Rows from block 8, named by matrix and row number. Rows with one number belong to one channel. Each number is 50 + 12 x the weight over its row's rms, rounded and kept within 0 to 99. All counts start at 0. After the name is the row's rms in percent of the matrix's.
# convs0: first 3x3 conv (model.enc.2.2.convs.0.weight, 192x192x3x3), inputs 44-65, a 3x3 kernel for each
# convs1: second 3x3 conv (model.enc.2.2.convs.1.weight, 192x192x3x3, transposed), outputs 44-65, a 3x3 kernel for each
convs0.8 102:59 64 53 78 70 49 66 61 39 36 41 57 61 44 43 58 59 52 69 60 47 47 52 45 44 44 47 60 62 46 32 43 44 56 64 60 54 41 51 59 63 64 47 54 55 43 36 39 47 42 55 56 43 48 29 37 45 44 54 60 43 61 77 54 48 39 35 62 75 63 80 68 56 52 55 60 56 74 52 42 52 46 36 51 39 48 61 63 52 65 57 39 57 54 44 30 43 50 55 29 35 55 47 47 68 61 55 49 29 43 60 38 34 49 43 53 43 49 58 51 38 48 57 56 58 55 43 60 49 67 36 42 73 65 45 47 55 35 45 52 55 60 58 75 66 49 58 48 46 46 38 38 36 53 30 35 47 74 74 57 72 52 49 46 47 43 35 42 44 47 39 65 55 57 46 59 77 36 64 43 47 55 58 53 53 43 58 52 37 37 31 50 59 66 69 44 53 56
convs0.9 109:40 54 47 41 53 59 66 46 50 66 60 64 63 62 24 48 55 59 59 41 36 51 59 40 25 58 75 49 45 53 70 44 49 58 35 50 60 46 54 48 49 58 55 53 39 48 39 42 54 52 30 60 43 43 49 50 50 55 50 39 41 57 49 42 24 60 59 61 64 30 55 47 63 59 43 74 49 53 59 59 54 67 49 41 55 52 49 61 43 43 57 60 61 51 68 50 41 48 36 50 60 58 57 69 35 48 46 47 42 48 62 48 47 39 54 34 50 49 49 53 52 44 55 75 61 47 39 42 72 99 99 14 60 86 03 76 45 46 66 58 38 85 57 56 49 49 59 42 56 65 35 68 53 82 79 48 52 94 30 56 65 48 45 42 36 49 43 49 28 43 59 67 44 58 55 52 49 61 52 44 41 57 47 54 40 38 54 53 51 52 46 55 55 56 66 47 51 48
convs0.10 106:37 47 35 53 47 62 63 39 45 56 47 72 44 36 48 37 52 72 65 69 71 63 52 50 47 41 57 41 43 25 61 57 40 56 58 80 47 35 44 65 39 57 51 54 56 62 66 51 60 68 74 38 58 56 56 52 44 53 40 46 61 33 44 38 58 61 50 63 64 51 55 69 51 52 68 43 40 71 46 40 51 35 66 62 67 75 37 37 70 59 53 33 37 46 38 55 35 42 61 58 68 55 48 40 42 50 50 57 50 48 45 43 69 49 53 57 47 42 62 64 50 61 51 48 57 56 51 51 88 18 92 94 42 50 92 55 56 96 38 56 33 44 52 51 48 51 35 52 63 56 50 65 50 56 51 79 83 56 91 31 74 61 52 59 43 53 57 51 39 52 57 46 38 51 53 59 34 58 60 60 49 58 59 66 58 50 52 63 72 39 48 51 49 45 45 60 47 42
convs0.11 108:56 60 61 40 49 61 76 63 47 46 49 46 52 50 46 65 67 64 60 32 32 66 40 34 50 44 38 68 54 55 49 43 45 51 38 46 52 50 52 58 46 53 42 49 47 44 41 34 55 50 51 38 49 44 39 51 57 52 48 40 37 40 45 54 38 40 33 43 38 27 36 31 68 73 67 61 66 59 42 47 38 34 60 40 41 33 60 60 64 36 42 40 35 38 48 47 47 53 44 59 57 65 50 51 43 59 43 46 52 56 66 35 45 37 55 53 53 51 42 61 34 34 54 51 44 36 16 66 42 72 69 92 89 51 55 55 42 43 45 47 56 30 26 52 29 41 30 30 46 27 41 63 58 22 50 41 43 57 64 32 49 60 48 54 58 21 32 42 26 48 66 61 68 77 46 57 48 41 48 69 47 60 61 38 26 48 53 39 48 72 63 41 52 57 70 54 61 43
convs1.8 075:42 58 43 44 56 41 70 53 57 39 39 34 60 63 40 57 75 55 63 72 40 67 59 45 51 48 30 66 50 52 63 43 68 50 61 58 51 55 65 61 65 63 71 70 65 72 52 55 60 57 44 46 58 61 36 19 46 63 32 52 48 36 42 17 51 72 40 57 44 28 75 50 56 35 44 34 33 38 50 52 48 42 46 57 38 47 78 60 51 42 57 46 60 54 47 53 56 39 29 34 52 35 55 57 49 52 45 41 42 48 54 59 69 54 56 50 59 84 68 71 46 48 50 27 35 28 53 64 56 37 45 48 37 45 48 71 47 35 53 47 42 44 52 53 39 46 44 42 47 20 25 22 25 47 42 48 36 45 25 70 60 49 43 66 58 74 58 59 72 54 49 34 49 53 42 51 61 53 53 55 69 73 65 61 41 62 36 46 53 51 50 40 49 51 26 62 48 50
convs1.9 118:45 44 51 51 53 55 51 47 43 43 65 35 37 51 43 53 69 56 45 69 53 67 58 57 58 63 50 63 46 37 64 53 42 56 66 52 49 65 35 56 57 44 68 57 56 65 40 43 57 53 50 39 47 30 51 44 61 54 22 46 54 58 42 60 42 57 47 48 54 50 63 39 55 58 70 52 34 43 80 63 59 37 40 67 55 62 60 57 54 47 59 44 33 65 35 21 42 49 44 68 39 37 47 45 45 36 64 47 71 72 63 66 55 57 54 46 39 59 47 32 58 53 40 32 62 49 46 59 61 53 44 44 51 38 39 60 56 42 57 46 46 59 41 53 52 56 47 41 63 39 52 64 54 43 57 50 53 57 30 38 64 34 37 73 63 66 85 73 79 57 74 43 42 38 60 55 54 46 38 55 51 59 41 38 46 52 54 37 54 27 48 46 59 68 48 36 49 31
convs1.10 119:48 44 50 67 44 63 52 57 58 49 36 38 38 33 55 61 69 75 53 46 45 55 41 46 35 31 35 50 43 39 48 41 36 64 66 60 33 47 35 65 74 55 63 35 36 47 46 56 53 55 52 51 56 56 53 61 56 22 59 53 35 56 56 58 32 48 15 30 53 58 50 57 43 49 47 49 45 62 47 46 39 30 55 48 63 49 60 57 41 63 40 49 62 27 51 37 72 70 41 44 25 67 32 47 74 48 56 59 52 48 52 73 43 54 65 55 70 40 62 55 39 48 69 51 51 42 55 43 33 52 54 53 43 36 34 43 69 44 48 51 42 36 62 55 40 27 35 38 17 46 43 46 56 54 34 60 38 17 48 48 44 51 47 30 37 42 45 64 63 56 33 43 35 49 68 42 39 54 55 46 45 32 53 60 58 35 59 57 48 50 61 50 38 59 55 29 25 53
convs1.11 088:35 37 58 51 56 54 55 38 52 45 37 49 33 27 51 30 55 49 31 54 51 41 29 40 57 49 53 56 43 18 63 60 30 45 58 52 42 50 52 39 47 34 62 55 42 25 52 50 60 79 49 54 54 33 34 41 39 42 60 49 51 51 48 41 68 61 52 65 57 57 44 56 51 60 57 55 35 48 45 38 43 52 33 49 57 35 61 44 55 56 54 63 40 63 58 60 66 61 51 41 51 60 42 61 47 69 60 56 55 54 39 58 56 58 66 53 60 63 62 47 56 44 51 46 26 35 35 38 35 47 33 35 48 39 28 46 69 84 47 65 44 59 54 53 44 61 58 70 76 78 54 64 57 59 61 67 51 47 61 55 69 53 12 40 51 35 55 74 28 28 45 48 55 45 44 52 67 54 44 56 49 37 48 59 63 65 54 36 40 60 58 57 59 55 48 59 50 38