config = dict(
    train_examples=30875,
    horizontal_flip=True,
    color_jitter=0.1,
    norm='groupnorm',
    upsampling='transposed_conv',
    init='lecun_normal',
    muon_scale='original',
    orthogonalizer='newton_schulz_5',
    grad_clip=5.0,
    steps=5700,
    batch_size=64,
    lr_schedule='linear',
    final_lr_fraction=0.01,
    warmup_steps=570,
)
Rows from block 13 of a small image deblurring model, named by matrix and row number. Rows with one number belong to one channel. Each number is 128 + 32 x the weight over its row's rms, rounded and kept within 0 to 255. All counts start at 0. Numbers have three digits each. After the name is the row's rms in percent of the matrix's.
After each channel's rows are labels from the 100 images, of 14976, where the channel reaches its highest value: "colour at peak" is the nearest of a few named colours to the mean colour under the peak; "place" is the part of the image that holds the peak. Only what is clearly more common there than usual is listed. The data: crops of objects in photos (Visual Genome).
# convs0: first 3x3 conv (model.decb.0.2.convs.0.weight, 192x192x3x3, each kernel summed), inputs 96-191
# convs1: second 3x3 conv (model.decb.0.2.convs.1.weight, 192x192x3x3, transposed, each kernel summed), outputs 96-191

convs0.64 101:092096113071115094123136075172102096108141115164169134119123091103130116126114129146150076130103134163168151127109119149147112102123111139143114057087109111156122117118049114091112086069115109124163050127086113146169132131139090120098142095101159127113218094130183107016129064125152183138
convs1.64 090:165131153146150164092123170097158177135167088106165188165140127098077150145111097077118184124148132071116143136194094090106152165105125166111152125179150108184126147145147132116171156116171149158077123082160144123093144138139141161118129194169162097114029100112114099145123174167170208104
colour at peak: black
place: bottom centre

convs0.48 116:089152129175134096150128126114097103169142118089148117153157154108167124162157169145137139154074149105102154079110155072113145100146129137137101117115124137106097078150077119129161107203149105088103148149138144090103131141093138121094148139128164100136103131108050165151113116123134000136
convs1.48 138:149115049141094107136163100144164090083101165124149194065113104107106111098116105116128129106080142110132156157085133152125066127152143131125075086140140138123168128109211085124124184050141127185168055133080150097098083169064126132085119124110094131102185142167166071133126155107170149156
colour at peak: grey
place: top centre

convs0.109 102:126093115075077112117146151105069125110131114082112082072102091100093108115130132134109087127070092115154126124135069083058105111114115138132093060116150124093127083140120135082134078081138122056105140136113119119116173128155132112133098098140115119132078121112073133189058147142132030142
convs1.109 145:146152129118205157077126095118141188154129145128109102123154089128117178132135125121061153167156118159098142171118202119207172137123208149109109132136059100165091108081130129110113159176088126115108209113135201155167098082062095135145129112137150117149127096123158081053180168149125122110
colour at peak: grey
place: middle right

convs0.16 099:131158122158093102103081119146135126124115101076082080128139059095109105133192138136146152144104126180152121126114118167107123098104131136142160125140114141098116123134112154095143065127125118132190103113114081131144102143097157115105140104144137110121000116151152008116096020138114170141
convs1.16 087:122090133111174092104162101099120161135159140190141110181131146142143171166122107144111134096103152089090126105130131121113124118136082107119116126143160109138077144105197111158117171162157126184090086161149186168082116134139134115144116138106109128204241174139130187181180139132142171087
colour at peak: black
place: bottom right; bottom centre

convs0.177 112:102159107128161123127110109115088101123107126125121145140142121126123109133144117099202152124181155141137107118122114094139103129126098141110205125101111182152127128176201141151058091168142105000142132111168087118084156098117142165152119128128117129131141116094090134053182157188110025139
convs1.177 094:101081078152135100122127152141171108137134161071120139140114125112131168103093110089116110106135123113169141094166098082121123145113108128192094130158112107140148211090089112116159095075143141225101118161089151075195129181127147120120185131160123108119104073124154199188057088117141067161
colour at peak: black
place: bottom centre

convs0.51 098:105133134135104136123136105139124176135087110164076121146103102121097131119163117149127115141107103140125147113125154090128163129153108165132072096163143112091107151112171116171064103101109137090137128106141142125171077034146159141101137125168199143138084143107173121072053131117158098094
convs1.51 106:143133118136127122178145166167153116143112184123159128143108096125106119164060117150104125128138150096111125155093162107107121124116125114155187109128120105233132206115080098078123197137136134186128106146126104146154114136150105128133127135124081119153138159144098048155093079145144161146
colour at peak: black
place: bottom centre

convs0.80 097:106111140114156090135085118147087071130124102213163111093129151148179132117148134148107092136089097187157140114127142168138105102159151145136203125112189069142141057131085149084088197127134109115101034147128137150117210131114086106125137102131116105127171137099116188136150133140114130125
convs1.80 094:168144140093112157093109093123098193120140078027026111144114063069077097107124107079172147160163143098114137133104094115180153144089182120171124082179100180117106220095164110135148143129172102192142144111155136126103073170088151108084124187163117131135187104159109096165123151115145080115
colour at peak: black
place: bottom left

convs0.37 102:081116123096140118162123121153113141139102082112065143125131132072144126146129163118095135141082187113124158128137146113133169129165159202133153084166101139143080091077083129124041128142131134044138199135113129105119113108142151108121109103169165138147108128135132139128113099131174094126
convs1.37 111:167134170152144152117138162102139165136112165168147136184132087162075138181110109115119139109145100136099135107127111120143132161088093089127110069117122154156155151165132114089183147171119095254124078105166147133119170169094165130092145090122121094174174109114099126177108135147124144129
colour at peak: black
place: bottom centre; bottom left

convs0.110 122:156133117134103180142170154144097118118118162146154106112109099110121107145170144115154117145112161098166128089124131122136134170132175202161102103127179147141126063097104128127118179084109140123104052133141125117151118125132134121130126131141165119142145116162096210112064075140147145146
convs1.110 097:103142120107103132153105150165179147129125095101104123130204105149126123154121141129029141152171106135108121110106164153127105112113104084159117101108114107081182176129155125083120110166142116162149164169153118157085175166042171166132111124134110137108148162130148111193048176118101172085
colour at peak: black
place: bottom left

convs0.2 113:179101161120150162123167169112128116156147139100197143123119155107163118141134114144129125119109143147081110154117116156115133136153160157143137168120121123044122066119151114074153083114105091122110049103094164144129193105101090100086108152124161119119098127130072220093092146165144129143
convs1.2 101:110168076136106105177091087122156170133126112075132050141114088137143112150139135099157119115213121157161144144117125128074108123108133168167164177148177152124126144118104125169096139139092167179106172129185107142191091173074179159165104112148114142164204140127114124165137159110047121146
colour at peak: black
place: top right

convs0.128 092:142124114105144124138127069143093134144123107139101138149111090118094155161107126137170115137119095118149134140147120140154099079126144137104176127117144147102116087096125135150071085115120108113104141172128121107126095084162092124157131162129194094128173110151092166073104086152137132101
convs1.128 102:152132166079178109173129138148123141112132137137133110187141154155147091110107156150091143159167165164090163128123150178114115146095096143141148089107151108139149190127118119102243180088130162157160114104197085157116134142074172148161120101160108162162052147082158088185097107133084149150
colour at peak: black
place: bottom centre

convs0.121 112:164125120137170114161127131105164150149142170151108164157123146161118139119162123120160143126088178147127082144111080201131163153179144091138156093149144122115148056162101152177137126120171150176136111117121153119087111093130127126143107154148094135110236097102140105075192117132127112106
convs1.121 097:097199167117127149090139073103164132154130090122125097186135103120158108103085130078176130153118051160150117101132134121128092111106099165129129148175100080147128161113075141098116135097069157094109128104154051093159172129079162125111085143121160104102075145157168155172087151143094188069
colour at peak: pink
place: top left

convs0.74 095:148102144133122134118149134142090161149170153101132151126127093126168088150130164121125124133114162124172096107131091141108121149098159168129086076080099111109094091114110133168099127137120087047180069143124093122133162057161166110142140119140161125131129124123133136106079087118102127130
convs1.74 094:106127112059129108133116083111136132114069129100096084116110140122102156106091096121131134130128087132066152075117092065115109141142133113088188111146171119177148188148182139102144133150155126177109133087174166143075117171113112144084136089141084107197172141130175135122136130157126148064
colour at peak: black
place: bottom centre