config.toml
model = "image deblurring model"
dataset = "crops of objects in photos (Visual Genome)"
train_examples = 30875
image_size = 40
crop_scale_min = 1
horizontal_flip = true
translate = 0.12
color_jitter = 0.1
task = "deblurring"
loss = "charbonnier"
arch = "unet"
norm = "groupnorm"
activation = "silu"
weight_standardization = false
widths = [64, 128, 192, 256]
blocks_per_level = 3
block = "basic"
attention = false
upsampling = "transposed_conv"
init = "lecun_normal"
residual_init = "zero_last"
optimizer = "normuon"
muon_scale = "original"
lr = 0.013
momentum = 0.95
nesterov = false
orthogonalizer = "newton_schulz_5"
adamw_lr_other_params = 0.003
grad_clip = 5.0
ema_decay = 0.999
steps = 5700
batch_size = 64
epochs = 11.8
lr_schedule = "linear"
final_lr_fraction = 0.01
warmup_steps = 570
weight_decay = 0.2
adamw_weight_decay_other_params = 0.05
Rows from block 10 of a small image deblurring model, named by matrix and row number. Rows with one number belong to one channel. Each number is 50 + 12 x the weight over its row's rms, rounded and kept within 0 to 99. All counts start at 0. After the name is the row's rms in percent of the matrix's.
Before each channel's rows are labels from the 100 images, of 14976, where the channel reaches its highest value: "colour at peak" is the nearest of a few named colours to the mean colour under the peak. Only what is clearly more common there than usual is listed. The data: crops of objects in photos (Visual Genome). In brackets: how many of the 100, against the usual share in percent.
# convs0: first 3x3 conv (model.mid.1.convs.0.weight, 256x256x3x3, each kernel summed), inputs 104-155
# convs1: second 3x3 conv (model.mid.1.convs.1.weight, 256x256x3x3, transposed, each kernel summed), outputs 104-155

colour at peak: white (28 vs 4.7)
convs0.158 099:84 59 58 42 58 44 35 46 66 56 77 36 54 56 52 56 64 59 62 55 51 65 43 51 51 55 39 48 61 62 64 59 45 49 56 56 64 46 53 37 48 52 57 46 57 24 34 46 25 42 40 42
convs1.158 079:49 48 46 61 54 49 64 61 45 56 30 39 62 45 54 34 45 41 20 54 58 44 57 54 46 59 50 51 34 38 41 41 69 63 40 34 33 55 52 60 62 24 43 60 37 41 73 55 63 47 51 71

colour at peak: black (33 vs 14)
convs0.195 100:67 62 49 44 42 35 50 49 69 53 39 38 50 36 44 50 38 55 35 45 31 12 49 51 35 36 59 48 70 23 56 60 28 46 38 60 53 49 21 49 39 54 47 43 49 46 68 57 53 23 42 56
convs1.195 079:40 44 52 59 55 72 49 56 30 52 43 71 58 67 55 53 56 54 25 55 90 65 55 49 62 53 43 42 33 77 38 65 71 49 54 19 52 68 53 49 56 49 56 57 51 36 54 51 38 41 41 54

colour at peak: black (36 vs 14)
convs0.161 101:52 46 49 42 32 59 61 50 70 59 41 26 59 65 69 43 62 31 49 64 40 47 57 59 59 50 56 74 30 63 24 67 52 37 48 56 42 54 27 43 31 59 52 66 54 75 33 47 42 54 57 49
convs1.161 089:46 69 59 56 35 43 42 55 46 48 53 60 37 27 56 51 27 44 47 45 51 51 68 55 49 51 38 57 51 21 65 34 38 44 59 41 43 49 64 54 69 42 33 54 35 55 46 58 37 41 57 56

colour at peak: pink (25 vs 8.9)
convs0.100 101:54 69 51 42 68 65 47 50 60 38 69 36 57 69 28 46 57 55 52 38 34 55 27 48 35 37 57 57 49 26 47 55 62 55 37 27 39 55 52 31 46 48 51 37 41 45 42 58 65 47 63 55
convs1.100 111:39 41 78 51 69 41 52 51 55 50 39 44 45 45 79 53 38 35 41 33 55 44 56 63 42 55 33 40 37 37 70 36 29 40 59 49 77 50 51 78 77 54 47 60 47 42 38 46 33 63 58 63

colour at peak: grey (60 vs 33)
convs0.88 098:45 38 79 35 45 34 28 54 53 44 65 43 57 38 40 43 62 59 56 46 39 31 52 34 64 26 53 47 46 59 44 66 50 46 42 28 39 60 49 35 58 45 49 54 47 35 58 50 51 70 64 26
convs1.88 113:50 51 33 30 44 72 58 32 67 45 65 62 37 52 69 49 75 55 28 54 33 47 54 55 37 55 61 44 38 38 56 45 42 42 59 56 50 46 35 69 62 55 57 45 37 36 38 54 33 51 45 58

colour at peak: grey (65 vs 33)
convs0.240 093:49 57 62 45 60 59 51 46 64 66 73 46 65 57 40 31 47 34 58 48 64 33 61 40 69 37 42 52 29 42 60 29 58 52 63 39 51 44 45 32 52 47 62 60 33 55 43 37 62 53 58 14
convs1.240 086:71 72 33 43 37 37 51 49 53 17 37 65 50 60 54 39 59 63 26 67 46 46 40 48 34 46 54 52 49 47 50 49 37 53 49 56 70 18 54 51 50 58 38 63 64 62 44 59 41 35 43 61

colour at peak: black (32 vs 14)
convs0.228 098:59 49 43 40 35 82 48 54 67 44 63 54 57 48 37 45 51 46 54 59 61 15 40 51 48 46 39 78 47 63 82 48 39 52 54 54 43 63 57 51 46 35 55 33 53 54 45 48 48 41 50 59
convs1.228 102:51 41 54 64 37 53 33 33 41 62 35 55 48 56 66 51 38 53 54 61 49 57 40 48 62 45 61 21 41 36 41 38 39 57 50 56 56 52 49 44 52 46 46 46 42 40 56 47 40 65 50 29

colour at peak: black (36 vs 14)
convs0.172 100:53 51 51 50 74 78 56 53 58 50 63 39 62 49 50 59 57 50 64 35 71 11 43 62 60 39 49 56 53 72 56 59 61 61 46 42 68 47 46 44 57 51 64 28 66 48 58 65 38 33 57 48
convs1.172 082:61 64 30 37 18 54 50 57 51 58 33 32 58 41 50 48 57 53 48 29 54 50 23 21 48 44 41 57 43 51 86 29 76 42 42 44 52 53 33 61 56 45 51 41 31 55 59 61 60 63 45 46

colour at peak: white (34 vs 4.7)
convs0.3 103:53 40 56 45 52 47 44 40 68 61 78 38 62 53 47 62 55 59 38 63 47 58 61 36 68 48 68 41 40 50 57 64 61 58 52 78 60 63 56 54 66 55 58 47 59 35 48 47 57 50 50 47
convs1.3 076:50 57 51 61 59 61 28 55 41 46 51 73 48 31 47 47 48 48 76 71 54 69 62 51 47 51 48 36 64 58 42 37 42 63 65 36 41 41 53 42 41 32 57 49 46 50 45 49 56 53 57 44

colour at peak: white (41 vs 4.7); black (36 vs 14)
convs0.57 097:67 47 58 39 48 71 44 39 76 53 68 38 37 34 49 56 55 46 48 49 48 12 41 50 59 34 42 60 34 59 61 69 46 60 57 41 63 60 62 40 49 55 45 28 51 34 46 47 59 48 58 40
convs1.57 082:55 65 38 57 51 54 49 42 43 58 49 31 82 54 41 60 51 37 50 48 65 50 73 62 36 62 52 33 44 52 46 22 40 50 52 68 36 64 37 43 48 34 46 71 43 62 57 44 52 44 52 43

colour at peak: white (40 vs 4.7)
convs0.244 098:52 50 51 37 60 43 62 47 71 47 88 28 49 41 61 71 44 45 59 45 58 72 63 42 51 54 52 49 39 40 80 77 47 62 47 34 46 73 59 56 38 58 40 53 43 48 51 38 30 50 37 41
convs1.244 091:51 72 51 50 31 41 61 57 40 48 52 54 63 64 35 52 39 50 52 41 38 63 50 57 54 43 27 48 36 31 17 43 76 41 46 52 51 39 58 54 83 38 53 60 62 34 35 55 61 22 53 48

colour at peak: grey (64 vs 33)
convs0.234 108:54 36 60 62 41 48 31 56 57 47 63 47 63 60 52 72 65 75 53 45 46 76 36 30 52 34 55 36 62 48 59 38 57 50 54 53 71 52 51 33 57 40 34 51 55 47 28 45 57 38 55 39
convs1.234 070:52 44 40 39 46 55 55 53 37 38 78 67 45 50 62 48 49 59 28 42 47 50 51 61 51 64 27 62 42 59 59 44 39 41 44 79 55 41 52 40 55 61 48 49 35 49 66 53 67 66 40 27